From a checkpoint of a small masked image model.
Model: 5.6M parameters, 48-pixel images, encoder norm layernorm, encoder activation swiglu, encoder patch size [6, 6], encoder layers 8, encoder width 192, decoder layers 3.
Rows from block 7 of the encoder, named by matrix and row number. Rows with one number belong to one attention dimension. Each number is 128 + 32 x the weight over its row's rms, rounded and kept within 0 to 255. All counts start at 0. After the name is the row's rms in percent of the matrix's.
# v: attention value (encoder.blocks.7.attn.v.weight, 192x192), inputs 128-191
# proj: attention output (encoder.blocks.7.attn.proj.weight, 192x192, transposed), outputs 128-191
v.110 096 [150 112 111 112 120 115 127 185 140 164 122 114 151 177 145 140  81 136 117 137 143 128 166 144  81 141 111 135 151 109  79  76 192 162 113  96 144  92 128 148  86 127 150 102 158 122 137 131  88 117 101 106 170 111 139  81 182 164 135  96 181 173 134 185]
v.111 102 [118 111 125 133 164 119  71 139  90 121 138 125  99 124 121  72 150  94 175  84 141  86 127 142  97 113 124  95  63 156 116  88  85 139  47 184 118 115  69  94 156 114 127 159 124 204 117  99 155 158 153 120 119 156 127  84 135  99 123 125 144 152  76  91]
v.112 108 [150 119 135 177 126 112 137 129 166 152  79 139 178 155 147 159 148 116 141 118 150  97 125  91 144 146 134 107 180  99 158 110 107 140 114 174 142 138 129 166 169 126 148  90 154 103 104 162 106 141 115  93 161 138 120 164 171  91 145 127 115  82  68  62]
v.113 096 [152 162 147 163 149 146  78 147 128 193  97 119 126 120 153 163  99 132  92 152 136 124 139  89  98  92 173 156 113 101 147 141 149  83  84 122 102 118 100 164 132 143 151 102 154 134  88 175 133 180 118 137 207 146  81 115  89 152  58 156 131  95 112 124]
v.114 096 [156 154 119 121 175 142 118 100 159 103 139  71 180 113 126 133  69 117 103 127 127  93 121 140  91  92 137  77 125 134 128 115 118 107 102  78 141 102 126 150 127  87 110 172 126 159 107  82  92 140 136 110 113 159 138 125 132 157 126 105 160 246 149  79]
v.115 089 [144 185 118 124 132 110  88 133 107 124 124  50 187 104 117  80 147 101 175  97 109 149  98  95 128 134 126 110 130 112 118 157  83 142 203 130 164 117 119  45 126 123 124 127 133 154  98  96  80 147 140 149  92 142 101 106 141  99 150 126 101 156 173 121]
v.116 097 [113  91 131 172 162 130 147 125 137 112 141  81 112 122 134 179 128 111 156 153 193 165  54 124  88 165 122 128 127 167  94 150 158 118 145 164 113  89 115  89 138 156  84 130 129 114 154 132 121 119  95 116 104  97  63 115 116 157 107 133  86 115 153 225]
v.117 082 [144  67 100 131 161 139 138 123 112 135 186 114 205 134 133  77  93 136  87 137  96 139 122 111 192 172 156 118 120 111  86 149 116 120 178  74 106 175 136 105  86 129 150 117  70  96  75 146 138 183 140  80 117  99 155 162 183 138 128 172  98 110 141 128]
v.118 072 [ 80 133 131 119 132  96 108 169 128  99 123  91 123 110  89 152 187 161  74 107 161  54  32 162  57 153 133 132 116 184 170  97 113 115  79 154 153  82 133 124 170 131 164 136 155 113 110 104 139 153 106  83 153 153  91 144 124  77 112 153 142  89 101 129]
v.119 102 [122 145  89 144  93 132  95 159 142 127 144  86 138 147 121 143 212 179 147  89 113  33  95 113 130  91 148 124  32 121 156 145  92 148 138 140 147 154 126 123  89 156 169 137  98 142 154 104 152 166 110 108 208 148  46 105 100  87 116 146 127 114  69  96]
v.120 084 [110  70 114 136 103 129  99 178 115 144 188  91  87 153 118 185 107  81 123 140 172 163 130 193  95 115 109 109 143 150  89 183 136 148  95 118  94 175 146 152 116 157  93 153 183 131 165 156 160 108 130 127 138 128 117 120 139 151 115 135 145  89 144 194]
v.121 095 [118 159  88 142 108 169 150 163 146 110  88 143 145  78 131  87 161 213  72 157  77 107 100 113 111 129  75 156 135 136 160 100 130 133 134 163 122  81 152  86 203 118 131 179  82  77  90 129 108 141  90 140 101 127 151 107 121 163 126 103 176 200 140  93]
v.122 087 [121 103 176  85 151 148 117 139  90 121 161 123 180 189 114 137  68 145 103 112 109 158 129 135 178 153 182 103 149 130 132  99 120 101  93  87 176 131 123 173 120  70 151 114 117 151 106 126 142  94 118 146 201 165 127 137  90 171 160 150 164 111 113  92]
v.123 083 [166  69 137  60 177  89 141 136  92 105 113  95  84 142  77  95 132 101 128 148 101  85 138 134 118  71 119 143 129 102 129 146 134 134 109 135 110 113 177 102 149 156 118 146 127 144 150 122 183 139 146 160  79 124 142 189 110 124  87 116 161 174 123 161]
v.124 087 [133 118 116 141 174 135 119  82 100 114  97  91 166 150 110 137  86 173  88 118 144  98 136 108 163 134 108 103 138 109  65 138 118 108 112 109 149 112 116 122 155  20 125 146  95 170 169 144  74 171 132 106  96 148 172 161 119 155 135 179 153 139 164 152]
v.125 066 [161 134 153 165  90 146  90 149 136 179 134 107 135 124 149 116 159 133 159 140 149 169 122 122 208 140 168 139 155 140 151 122 107 127 108 150  89 168 196 152 140 179 153  84 174  99 116 220 122 101 144 150 103  99 108  86  83 161 157 147 122  52 103 192]
v.126 099 [129 105 111 136 142 129  96 121 144 112 118  96 114 125 100 152 162 158 180  84 133 149 116  88 133 114 134  94 167 135 125 161 101 128  70 159 144 200 118 119 187 150 110 138  94 156  76 123 162 160 147 100 190 104  69 114  98 111 139 134  87  91  66 140]
v.127 086 [124  88 149  37 100 144 160 132  31 106 113 132 105 144  86 136 164 108 141 102  59 148 132  99 111  76 111 158 153 127 143 148  96 134 154 155 135 163 118 180  84 141 180 135 106 112 139 121 196 148 156 172 143 139 119 115 121 163 204 151 128  92 155 181]
v.128 099 [132 154 126 142 104 140  56 145 121  90 115 147 104 182 144 160 143 137 144 118 100  86 124 135 144 122  62 138 114 113 176 141  68 148  93 168 108 125 131 213 138 186 163 128 108 162  84  58  72 131 166 104 163 191 141 110 121 168 101 119 123 140 114 103]
v.129 097 [146  90 114 160 112 179 173 139 150 145  81 133 151 140  89 118  78 198 146 111 198 148 127 127 121 128 118 136 179 151 161 122 114  72 116 109 117  85  98 102  94 103 132  77 148 170 101  99 208  96 126  94 105  68 161  97  82 111  89 123 137 137 108  85]
v.130 093 [ 98 176 142 126 112 131  55 129 130 154 135 146 122 116 150 125  84 167 148 176 121 140  89 131 105  96 152 151 141  96 183 146  60  70  68  92 111 187 158 150 101  77  97 138 166 189  69  78 108 146  35 144 106 153 136 122 135  73 184 104 107 190 177 141]
v.131 096 [114 180 123 156  94 113  44 115  76 164 124  92 130 153 107 113 158 116 151 146  85 107 102 144 102 108  93 180 102 157 123 166  84  94 128 141 116 160 136 128  81 142 146 141 111  91 132 153 131  84 122  81 148 212 169 129 161 161 123 109  84 128 108 161]
v.132 134 [ 95 164 112 197 100 173 140  88 110 160  97 105 122 153 139 153 114 162 135 115 181 155 178  87 120 118  85  86 110 130 154  99 162 100  94 113 154 130 125  79 102  50  83 140 146 142  68  90 169 142 160 132 133 141 172 113 181 151 173 101 122 151 113 161]
v.133 113 [ 81 164 140 154 103  76 102 120  88 164 168 133  98 149 132  21 153 144 157 143 176 138  90 133 118  97 148  95 158 182 129 118 134  97  63 116 161 145  85  54 164 121 138 108 146 120 145 117 152 119  89 174 108 148  78 139  99 191 144 121 114 128 113 136]
v.134 107 [129 113 167 153 152 114 143 125 103 127 153 127 151  72 175 135 141 113 155 102 203 127 133 127 133 149  87  91  82 116  84 162 143 123 150 141 138  86 119  72 189 140 116 160 119 169 135 150 137 147 154 157  98 111 122 107 147  99  99 111 101 145 122 119]
v.135 110 [134 133  53 134 116 166 161 117 132 190 162  85 173 139 152 134 119 192 167 154 112 142 132  89 177 161 138 124 129 168 126 108 114 110 170 147  95 142  96  61 187 175 132 179 106 167  84  72 122 161 139 117 140 160 145 127 105 133 139 162 151 104 126 138]
v.136 109 [162 129 139 139 142 148 126 103 116  82 104 134 118 137 116 101 135 120 123 139 144  98 185 111 160 108 131 108  95 139 135 145 141 144 101 177 138  89 166  76 119 127  75 103 103 165 121 139 187 156 163 120 123  69 143  74  61 127 152 118 119  93  85 144]
v.137 109 [102 103 131  42 141 141 177 149 120 162 117 123  99 111 117 108 133 122 134 107 102 190 157 190 155 154 147 112  92 125 129 116 168 148 134 115 181  70 153 113 160 157 110 129  86 129 113 140 122 150  99 130 120  90 110 108  64 126 120 151 129 117 104 182]
v.138 106 [188  76 133  69 147 144 149 185 143 147 140 179  89 126  94 108 148 110  98 115 137 136  68 138 123 166 135 158 128 210  63 173  92 126 123 158  89 142 116  77 118 148  99 133  99 122 173 153 143 175  97 130  88 119 111 174 105 154  95 131 120  95 190 127]
v.139 092 [113  88 106 131 119  85 135 178 164 115 169  86 122  72 157 144 162 111 166 155 194 166 106  91 120 158  96  91  90  73  60 157 109 133  95  73  81  84 117 123 156 161 132 148 150 154 164 118 109 157 103 184 102 149  71 103 179  89 148  91 100 109 129 173]
v.140 110 [164 116 118 175 114 144 111 118 116 131  36 110 157 124 101 145 135 196 181  69 104 132  81 107 124 121  82 140 148 113 169 146 106 109 141 136 140 109 139 214  93 154 154  83  75  81 122 113 135 102  71 111 184 122 118 122 116 118 154  95  80 121 115 145]
v.141 089 [127 131 142 129 144  58 126 127 107  95 137 104 107  91 139 158 175  61 105 143 166 188  91 212 109 165 153 139  99 119 137  91 147 137 100 118 186 118  88 152 123 112 106 159 147  60  77 175 183 109 142 110 133  71  40  93 106 118 131 188 104 167 162 114]
v.142 118 [132 147 117 107 124  73 139 154 104 153 117 168  98 111 108 138 179 152  57 144 121 160 153 153 167 128 162 129 119  88 123 133 159 131 110  97 159 137  85 157 191 137 135 153 122 115  75 148  88 113  92 133 140  52  94  87 139 107 112 172 126 113  53 136]
v.143 095 [132 115 100 124 147 154 160 123 144 215 136 150 142 141 113 129 110 116 147 181 154 108 115 134 223 160 209 133 176 136  84 124  94  94 124 129  73 137  85  71 142 142 116 123 129 149  96 141 210 177 107 109 121 175 127 160 116 149 134 155 166  79 136 136]
v.144 100 [ 60 166 144  98  92  98 144 127  74 177 175  54 123 142 162  65 129 122 192 162 112 132 132 144 109 122 124  93  86 108  88  93 149 126 158 106 113 142  79 150 146 116 103 172 174 168 128 139  93 153 127 135 124 109 109 101 130 132 104 110  95 138 136 113]
v.145 094 [151  92 143 126 151 142 134  67  98 163 144 167  76 140  86 164 112 175 131 146 153 131 130 102 146 134 196 122 148  94 118 115 140 121 113 105 139 100 117 108 116 154  97 121  72 139 112  96 110 144  99 117 171 157 106 127 114 116 139 160  77 126 138 190]
v.146 104 [108 145 118  95 185 167 108  76 189  82 102 180 180  65 133 153  49 133 135  98  99 142 159 176 144 129 124 178 132 131 178 121 122 118 132 101 167 167 150 140 119 103 116 173  84  91 105 141 103  58 168 123 139 127 126 145  87 143 161 145 197 190 109  45]
v.147 098 [111 198  41 172 166 138 144  91 134 141 116 108 105  56 178 149 153 112  97 157 153  94 184  84 152 166 132 137 102  54 110 106 122 119 132 150 122 143 141 151 120 149  75 123 131  83 147 105 149  93 168  93 146 106 131 104 146  92 165  90 115 166 173 198]
v.148 098 [161  20 119 149 135 172 211 101 146 158  39 149 122 127 141 150 166 145 114 156 163 150 123 166  86 151 166  84 104 105  97 167 115  85 115 123 150 135 103  72 209 152 110  99 121 116 146 152 133 126 141  78 118 108 137  66 104 125  86 124 106 122  67 128]
v.149 098 [151  68 117 195 106 195 194  97 139 173 133 119 180  61 146 153 128 164 147 119 160 129 114 138 127 104 120 115 178 140 125 108 136  82 108  97 150  94 138  72 127  90 195 136 127 125 137 157 170 133 173 157 148 114 168 126 135  82 106 110 147 105 117  92]
v.150 099 [143  98 212  98 108 130 129 180 106 113 107 128 118 159 102 170 130 164 174 121 132 109 103 177 107 162 140 121  87 141 131 130 138  95 100 114 153 107  86 201  66 145 166  83 138 148  28 147 150 154  90 121 120 177 106 106  89 138 120 140 119  97 139 153]
v.151 109 [132  90 149 145 168 167 132  68  88 169 111 108 170 182 154 149 139 108 163 138 185  88 154 111  94 106 135  68 141 131 128 136 161 132 111 128 148  83 175  29 131 105  79 138 166 152 159 119 186 160 202 115 149 126 169 133 102 134 129 141 113 124 143  99]
v.152 104 [ 68 118 153 124 101 115 145  84  88 179 127 126 187 102 107 148  62 181 109 132 140 119 183 143 164 161 154 174 170 119 112 132 119 142 142  90 152 134  80 130  94  66 116 101  98 150  55 122 113 132 108 175 126 124  80 136 129  99 162  86 142 117  85 173]
v.153 101 [130 115 117 155 123 143  99 107 160 100 125  79 139 156  84 111 144  95 144 141 192 107 162 134 148 126 158 101 139  91 131 143 120 120 136 136  95 146 135  74 132 137  86 107 112 114 209 188  76  99 147  77 148 187 162 118 169 165 127 189  84 141 108  82]
v.154 112 [171  99 167 115 124 126 149  81 116 123 100 113 123 143 158  76 162 125 150  88 131 131  63 132 133 161 161 113 105  99 124 111 157 121 137 134 167 124 141  72 174 119 142 126  97 127  72 174 102 145  62 148 173 165 105 102 113 137 102 179 145  82  87 124]
v.155 106 [112 148 132 152  91 162 144 186 113 126 126  96  92 108 112 132 105 187 157 151  98 183 156 161 107 104 157  85 117 135 122 144 115  95  84  81 186 135 122 159 179 135 198  82 144 159 156 154  53  93 125 171 120 189 122  98 127 120 132 140 146 136  66 163]
v.156 104 [138 106  84 138 162 155 115 115 146  53 118 122 145 142  89 155 120 136 135 133 146 131 120 147 161 157 157 120 150 125 127 103 138 116 119 132 108 120 149 145  98  86 138 126  98 106 100 148 165  99 118 115 151 132 131 155 134 166 124 167 147 150 105 114]
v.157 094 [157 119  69 148 169 113 175 107 123 173  93 199  37 176 142 129 156 168 102 144 156  94 125 112 118  82 146 148 125 152  83 158 111  72 105 133  93 145 114 120 185 171  85 102 160 135 119 138 110  78 149  56 111 117 179 134 125 122 102 128 164 133 127 130]
v.158 114 [133 110  76 113  73 104 193 142 151 129 105  49 182 113 123 101 121 175 178 133 148  92 125 146  95 129 151 114 101 165 124 137 125 136 111 156 146 152 160  77 171 138  79  99 148 139 146 117 115 146 144 141 103 165 124 107 107 131 112 115 125 146 152 117]
v.159 109 [186 133 148 145 154 126 161 129 117 152  62 154  54 182 108 158 156 128 131 148 130 113  94 162  92  89 163  99 156  98  85 168 141 155  74 128 162 177 134 128  92 116 116 109 181  99 145 180 129 132 125  95 141 121  85 151 115 126 126 126 111 179 115 156]
v.160 095 [160 174 137  63 105  79 148  89 138 207 173 151 140 116 145 171 115 122 137 167 118 153 152 195 163 141 102 137  88 129 103 134 102 116 157 133 139 106 160 131 175 135 135 109 121 159 125  85 109 106 128 118  82 111 184 178 165  76 134 105 101 133 116 115]
v.161 093 [168  99 107  44 114 154 153 101 136 177 106 164 141 112 140  87 116 133 132 103 145 127 103 132  96 142  64 102  90 133 126 142 145  87 169 111 144 166 148 117  98 203 142 113 118 163  91  91 114 124 113 115 139 158 162 181 141  93 157 112  97 183 155 125]
proj.110 092 [132 138 105 161 119  91 141 122 124  97 137  52 117 113 124 136 138  96 133 129 133  68 136 172 145 137 149 119  81 134 166 110  89 140 113 132 137 108 136 101 140 176  57 142 127 152 112 139  99 158 159 161  65 144 138 137  75 116 114 213  95 150 159  65]
proj.111 100 [103 120 132 118  94  89 188 129 159 122 138 168 137 108 157 162 111 162 177 129 124 141 138 120 130 143 136 144 141 143 148  96 170  93 198  93 121  89 147 126 110 136  80  61 148  77 145 144  70 113 126 122  98  80  96 121  68 125 150 162 113 108 179 144]
proj.112 107 [115 160 108  19  86 157 166 100 132 114 207 137  99 193  67  99 120 116 130 160 184 143  77 114 140  87 122 126  92 133 112 175 163 128 159 135  98  97 146  83 148 120  96 115 103 106  96 102 141 135 138 127 137 154 126 132 116  92 115 133 149 190 129 172]
proj.113 096 [111 124 141 102 105 148 132 148 150 139 138 117 105 128 136 136 176 104 151 102 122 100 129 100 155 116 153 148 177 159  57 113 114 167 141 102 110 107  99  85 118 132 143 113 123 102 207  85 120 108 155 167  74 118 138 126 149 143 200 168  70 133 148 142]
proj.114 099 [ 47 123 127 129 175  86 125 178  99 181 180  89 115 121 143 127 100 114 131  13 175 139 156 168 178 166 147 135 155 171 124 112 129 150 138 115  88 137 128 106 139 161 145  74 156 189 173 140 101 152 129 155 149 112 145 146 131 121 145 133  82  53 159 138]
proj.115 093 [116  85 107 141 131 121 189 142 161 158  83 153 119 142 139 149 104 135 134 115 146  89 170 166 101  96 118 157 105 101 140 139 130  90 104 147 160 161 168 197 154 125  90 146 120 129  96 116 123 143 102  65 115 137 183 136 113 108 122 114 155 117 119 119]
proj.116 097 [128 128 147  85  89  89  99 127 101  90  90 126 115 102 186  76  94 156 123 115  78  65 175 122 191 111 108 129 150  79 140 129 121  75 120 112 144 161 125 178 162 132 158 170 114 101 112 100 125 131 130 123 115 141 201 135 157 153 168 115 154 145 118  99]
proj.117 080 [116 172 118 114 123  85  87 139 168 126 103  97 108  86 116 140 107 124 122 103 193 145 146 136  94 143 127 103 125 152 144 125 147 143 104 116 130  90 104 107 115  77  89 112 181 163 177 119  59 148 110 158 166  94 113 182  96 128 122  88 111 158 142 112]
proj.118 076 [176 152 162 166 133 130 148 124  88 154 159 118  79 120 210  78 103  80 191 149 136 136 173 107 167 121 123 126 185  76 102 159 159 125 169 151  73 138 140 159 103 183 125 111  84 110 135 180  89  95 106 136 101 161 150  84 158 197 172  85 106 132 124 153]
proj.119 099 [164 110 125 126 182 112 175  77 149 127 128 164 116 121 174 134 102 131 116 113 128 195  85 100 153 157 104 151 194 125  76  93 145 124  55  98 158  68  76 152 140 114 100 138 167  72 154 165 109 124 162 138 107  95 173  99 166 138  90 101 135 155 202 204]
proj.120 089 [149 174 190 133 112  81 133 102 172 131 100 178 176 139 161  65 109 162  74 141  72  91 108  63 159 167 149 148 119 135 150 123 139 167 103 135 157  99  74 179 199  83 141 136 138  89 115 139  71 139 127 112  72  93 148 125 124 145 159 127  62 160 183  92]
proj.121 090 [108 158  99 186 111 107 105 129 118 142 197 101  96 160  99 132  71  98 130  82 133 162 176 116 138  51 183  82 182 119 107 134 137 128 126 103 118 143 153 142  44 150  80 121 150 157 142 161 102 125 140 141 123 167 118  93 130 135  83 133  96  44 120 101]
proj.122 097 [115 197  89 134 141 121 171 147 190 103 142 117 139 114  76 109 180  56 121 136 160  88  92 118 104 125 111 163 143 190 167 140 124 171 137 157  81 130 130  97 158 165 137 128 115 120 157 163 134 138 177 134  98 109 138 127 187 102  99 136  83 125 150 189]
proj.123 083 [ 88 142 134 201 105 173 140 126 196 133 127 175 167  68 134 215 141 188 143 130 167 154 182 146 170 188 148 147 171 138 125 108 111 104 108  93  91  98  75 150 177 102  96  79 104 129 103 115 115  95 128 135 118  94 114 137 159 138 136 135 110 122  97 129]
proj.124 084 [ 86 119 120  93 154  78 181 124 136 136 177 128 101 179 135 105 145  68 170  88  84 162 105 177  88 112 100 181  77 178 202 123 165 184 140 124  92 166 134 107  92 143  84 127 141 123 114  80 136  85 147  87 137 150 136 103 144  73 104 103 140 160 146 137]
proj.125 075 [100 133 116  60 109 123 122 116 100 107 125 190 128 147 159 154 104 125  70 156 120 113 105 106  82 130  97  85 121  80  93 178 132 106 139 100 143  95  49 128 128 104 127 149 172 139 143  77 144 187  99  82 157 169 106 151 191 141  84 118 130 168 127  90]
proj.126 094 [109  96 105  93  80 148 152 107 139 131 162 194 168 148 149  97 118 138 113 151 144 130  92 112 107 153 103 139 110 100 162  99 182 120 165 130 147  54  81 182 139  87 106 112 146  47 198 128 130  92 126 144 175 116 161 105 168  94 145 114 139 181 144 146]
proj.127 097 [154 139 155 158 121 150 128 161 166 111  96 202 161 169 142 104 170 162 114 173 188 135  77  81 130 137  86 114 147 153 169  94  93 102 131 155 154 108 131 119 159  73  75 109  71  99 131 113  99 110 122 142 136 110 100 125 138  98  97 128 132 141 109 133]
proj.128 097 [ 96 108 185 143 138 115 158 182  65 151 187  97 108 113 121 105 127 124 122  98 135 152  98 134 121 149 220 109 143 109  95  87 149 167 127 107 152 147 137  98 158  56  88 124 109 158 115 155 116 118 114 171 111  11 159 121 115 114 174  92 115 134 141 102]
proj.129 098 [102 164 115  94 156  88  87 113  51 116 116 176 109  95 126 140 155  95 103 137 130 169 106 144 133 144 134  78  31 138 141  96 125 130 111 175 131 123 148 121 151 159  75 167 118 110 132 120 102 146 133 119 180 176 123 134 113 116 129 102 187 128 134 159]
proj.130 104 [144  86 122 147 169 135 139 121 142 144 109 107 124 150 104 124 173  84  85  91 131 122 110 133 179 166 121 144  85 125 144 157 182 204 165 137 100  61 125 120 106 186 171  95 144 109 145 150 121 152 174 112 155  96  92 127 129 136  81 124 121  86 108 138]
proj.131 097 [147 105 132  75 187 171 122 123 177  95 143 171 126  87 146 157 110 120 111 171 167 122 185  93 140 101 133  88 184  92 127 167 180 158 105  81 130 148 161 134 128 104 114 151 133 163 142 107  95 127 108 210  85  44  99 122 102 164 143 139 127 134 149 120]
proj.132 124 [158 126 101 124 155  92 159 156  99 107 121 175 111 128  95 124  82  58 142  98 114  98 154 117 118  81 107 193 129 156 160 127 142 155 192 158 119  86 161 157 150 143 120 110 106 156 182 183 178  99 115 168 114 118  82  93  58  86  90 175 131  84 137 115]
proj.133 123 [180  96 115  74 112 168 131 146 133 115  82 128 131 152 119 216  58 119 118  90  92 174 171  99  90 155 141 114 116 114 171 170 103 128 192 124 134 110 178 152 109  85 113 142 140 116 148 153 143 176 136  59 166 113 156 157 113  85  80 127 166 109 128 128]
proj.134 106 [120 130 116 128 124 145 133 126  84 124 124 158  97 158 110 128 138 148 101 142 107  97 143 146 117  99 147 128 193 140 154  83  79 123 102  93 152 146  98 184 117  76 134 121 123 124 157  87 111  84  63  69 147 114 138 181  99 157 159 131 140 140 120 108]
proj.135 107 [139 152 189 159 118 100  87 154 155  91  94 173 100  62 103  97 127 105  87  92 107 101 128 140  87 160 108 132 131 142 138 115 141 174  56 116 163 137 142 174 107 134  94 100 144  84 158 199 161 120 118 151 115  78 107  97 128 145 139 113 114 121 126  91]
proj.136 107 [100 112  79 149  88 110 143 192 134 167  95 151 134 108 150 149 129  95 114  89 105 190 134 133  83 168 145 123 137 139 137  63 122  77 148  77  78 115 136 161 124 127 159 172 134 141 110  98  45  47  96 170 113 136 171  87 146 137 104 160 164 140 175 120]
proj.137 116 [155 126  91 187 172 148  90  85 156 111 171 155 142 134 132 203 144 112 139 180 187  66 137  89  84  99 115 168  95 119 124 157 105  93 141 110  40 157 137 110  56 117 109 133 116 109 140  65 155 100 175 152 146 148 111 119 178 162 123 107 119 140 110 121]
proj.138 107 [109 164 126 207 120  89 132  93 113 120 108 140 134  64 119 127 140 146 117 129 112 115 153 142 182 109 141  74 160  69 140  99 123 103 129 100 154 100 112 158 106 166 212 170 184 147  75 107  66  69 131  82 101 109 159 102 179 114 130  95 123 170  90 109]
proj.139 089 [123 177 187 150 113 137 132 118  89 141 138 122 124 196 121 127  96  96 137  84  86  90 102 192 164 169 173 178 158 176 178 135 120 142 182 173 154 143  89 156 115  82 154  77 111  82 104 186 126 101 154  89 147 139 145 181 101 128 127 157 136 128 115 107]
proj.140 114 [136 136  91  94 126 112 116  85 125  90 165 140 132  63 177 116 135 108  82 182 184 116 187 135 109 197 135 113 129  91  94 128 105 116 124 147 118 176 114  50 138 106 115 185 141 161 141 116 115 129 133 115  81 127 163 151 102 106  75 131 182 161 130  99]
proj.141 095 [141 120 126  79 150 180 107 123 132 185 145 133 140 149 145 117  96 181 157 148 183  60 124  89 107  96 114 103  97 149  73 169  77 152 142 150  90 126 198 133  78 118 149 121 119 135 177  97 103 143 106 133 103 216 171 176 154 162 136  95 116 113  84 161]
proj.142 117 [151  53 102 125 159 187 145 113 161 132 100 102 146  83 164 113 101 138 139 110 153 111 118 110 140 143  98 189 150 167 150 121  98 127 109 123 109 182 134 114  95 142 121 111 142 144 140  77 137  96 108 122 156 117 133 130  81 148 110  76 114 139 175 139]
proj.143 096 [133 156 203 107 132 129 104 126 177  88 127 145 149 124 169 141 145 164  89 154  98 132 108 118  57 176  56 135  48 151 181 115 180 149  86 134 192  93 129 145 145 160 118 124 142 115 125 107  74  94 140 127 161 111 134  84 122 127 160  86  91 168 111 135]
proj.144 096 [155  65 118 137 153 149 104 129 150 133 118 198 115  94 115 167 125 107  44  95 205 144 136 139 187 152 157 122 188 122 177 144 100 167 107 121 130 109 164 133 129 122 136 106  93 116  93 108 109 161 107  95 128  98 130 161  72 179 147 115  97 108 137 117]
proj.145 096 [111 181 132 133  66 108 130 183 132  68 150  84 162 124 123 116 182  71 114 142  83 128 137 136 115 135  86 183 106 135 155 129  98 157 179 153 115 113 124 106 151 112 200 121 117 118 131 177 140 104 176 183 144  81 146 120 151 134 121  99 160  79  79  92]
proj.146 104 [132 135 165 162 133 111 211 125  69 196 145 102 101 193  94 129 152  98 135 114 155 111 105 101  85 136 130  91  81 165  66  86 145 111 174 131  84 110 110  87 111 167 104  98 158 134 144 137 150 188 116 105 114 152 151 152 162 140  65 106  89  91 181 187]
proj.147 093 [130 100 210 145  96  96 118 142 129  89 189 129 158 154  78 129 112  67 170 125 117 157  82 157 122 150 119 130 147 187 116 118 148 144 121  90 139 117  92 113 123 158 177 148 143 148 136 112  89 185 116 150 110 132 144 137  89 135 125 137 127 112 101  85]
proj.148 097 [148 207  60 120  98 110 110 177 123 118 216 165 135  85 141 131 114 148 121 154 106 109  97  80 189 108 146 155 170  96 139  69 156 164 122  79 155  92 124 145  87 135 143 155 122 116 115 107 109 122  50 132 151 123 153 162 124  63 118 159 175 125 164 150]
proj.149 098 [136 159 132   3 139  72  59 120 103  87 124 155 123 215 109 126 122 129 175 159 116 150 159 129 105 118  87 129  86 170 166 107 145 148 160 155 152 146 114 161 151 141  48 118 104 105 124 145 159 164 129 113 108 191  66 134 112 149 117 196 152 135 108 145]
proj.150 102 [ 84 135 100 117 178 119  95  98 130 146 129  98 141  54 144 128 141 132 121 171 191 114 121 115 170  60 132 132 139  62 128 126 106 177 144 135 113  96 182 101 167 124 153 156  92 171 183 118  89  50 142 139 139  67 175 174 144 145 114 140 116 131  77  97]
proj.151 104 [142 142 113  64 136  89 133 178 149 131 108 174  49 142 132 106 108 159 147 145 148 127  93 161  82 127 135 178  83 118 144 113  81 135 125 136 157 112 110 195 150 104  92 133 103  91  98 164 131 117 111 147 131 158  90 125 124 109  96 184 155 142  79 105]
proj.152 105 [144 138  98  99 122 133 159 118 136  73 125 162  95 162  70 129 182  63  94 166 152 143 134 130 107 124  80  85  49  97 137 109 117 109 125 167 107  95 177 113 195 162 145 150  73  94 208 132 173  95 128  83 182 120 164 121 151 126 111 150 129 114 143 137]
proj.153 104 [110 117 123 103 121 107 149 105  89 139 138 196  95 106 153 188 137 124 134 128 106 152 155 162  78 128 141 146 144 172 115 169 134 139 168 111 187 138 107 153 135 112 143 154 130 116  99  93  98 144 133 174 135 131  64 132 104  89 136  87 141 147 137 162]
proj.154 109 [ 90 137  58 157 124 136  75 169 155  98 134 141 111 118  89 165  53 145 147 133 120 135 180 120  82 104  79 189 174 165 133 143 104 108 163 134  85 149 126 176  83 100  84 112 153 112 137  83 191 141 189 120  87  90 137 146 153 124 128 122 136 157 173 111]
proj.155 104 [121  94 123  84 105 125 113 106 168 155 182 167 144 188 161 141 159  46 150  93 105 118 109  64 153 138 120 181 151 140 178 136 112 155 173 123 112 114 108  96 111 144  65 143  92  83 101 116 221 182 155 120 167 106 103 151 126 120 139 193 120  75 160 111]
proj.156 100 [114 157 161 125 130 122 106 153 106 177 109  80 117 134 136 106 141 165 140 125 120 146 123  95  63  99  81 160  60 161 130 137 151 134 144 152 110 152 140 109 123 152  96 111 148 175 172  94 130 120 187 157 114 146 113 109 147 107 134 106 144 165 173 187]
proj.157 107 [116 133 193 128 110 143 132 178  94  68 133 109 178  62  71 136 118 106  84 109  79 145 125 101 154 194 152 110 169  97 142 122 137 151  97 121 138  96 107 146 125 153 140 136 117 138  94 118 104 143  80 168 148 106 111  99 124 122 153  80 143 142 112 142]
proj.158 114 [102 142 137 130 187 145  96 100 124 132 118 142 105 104 112 167 121 141 128  90 119 170 156 151 188 110 123 103 156  70 185 168 120 125 128 105 160 128  90 148  98 143 196 166 140  98 138 156 145  86 132  51 127 121 151 160 141  93 101 179 134 112 113 133]
proj.159 104 [ 65  87  77  74 121 105 113 167 137 151 176 105 152  82 196  62 127 140 103 140  97 111 151 109 150 162 123 131  99 119 121 107  85  99 144 111 118  52 146 148 156 155 126 155 114 159 116 149 113 127  98 158 122 163 167  93 150 107  90 138 148  66 108 124]
proj.160 094 [142 100 170 191 134 144  89 169 148  84 123  99 104 191 120 144 152 124 155 102 128 143  84  72 118 121 130  97 148  98 108 152 136 114 111 129 173 119 122 111  98 131 129 127  69 146 144 121 131 147 113 172 190 125  93  89 124 155 123 104 162 120 130 161]
proj.161 093 [ 71  96 126 154 110 165 122 149 101  71 145 105 105 164 167 141 172 140 137 148 187 108 159 123 150 115 162 111 144 114 126 129 111 154 100 157 105  90 140  69 163  76  90  77 137 136 127 185 144 119 100 120 110  61 109 122 161 134 131 115 145  87 128 127]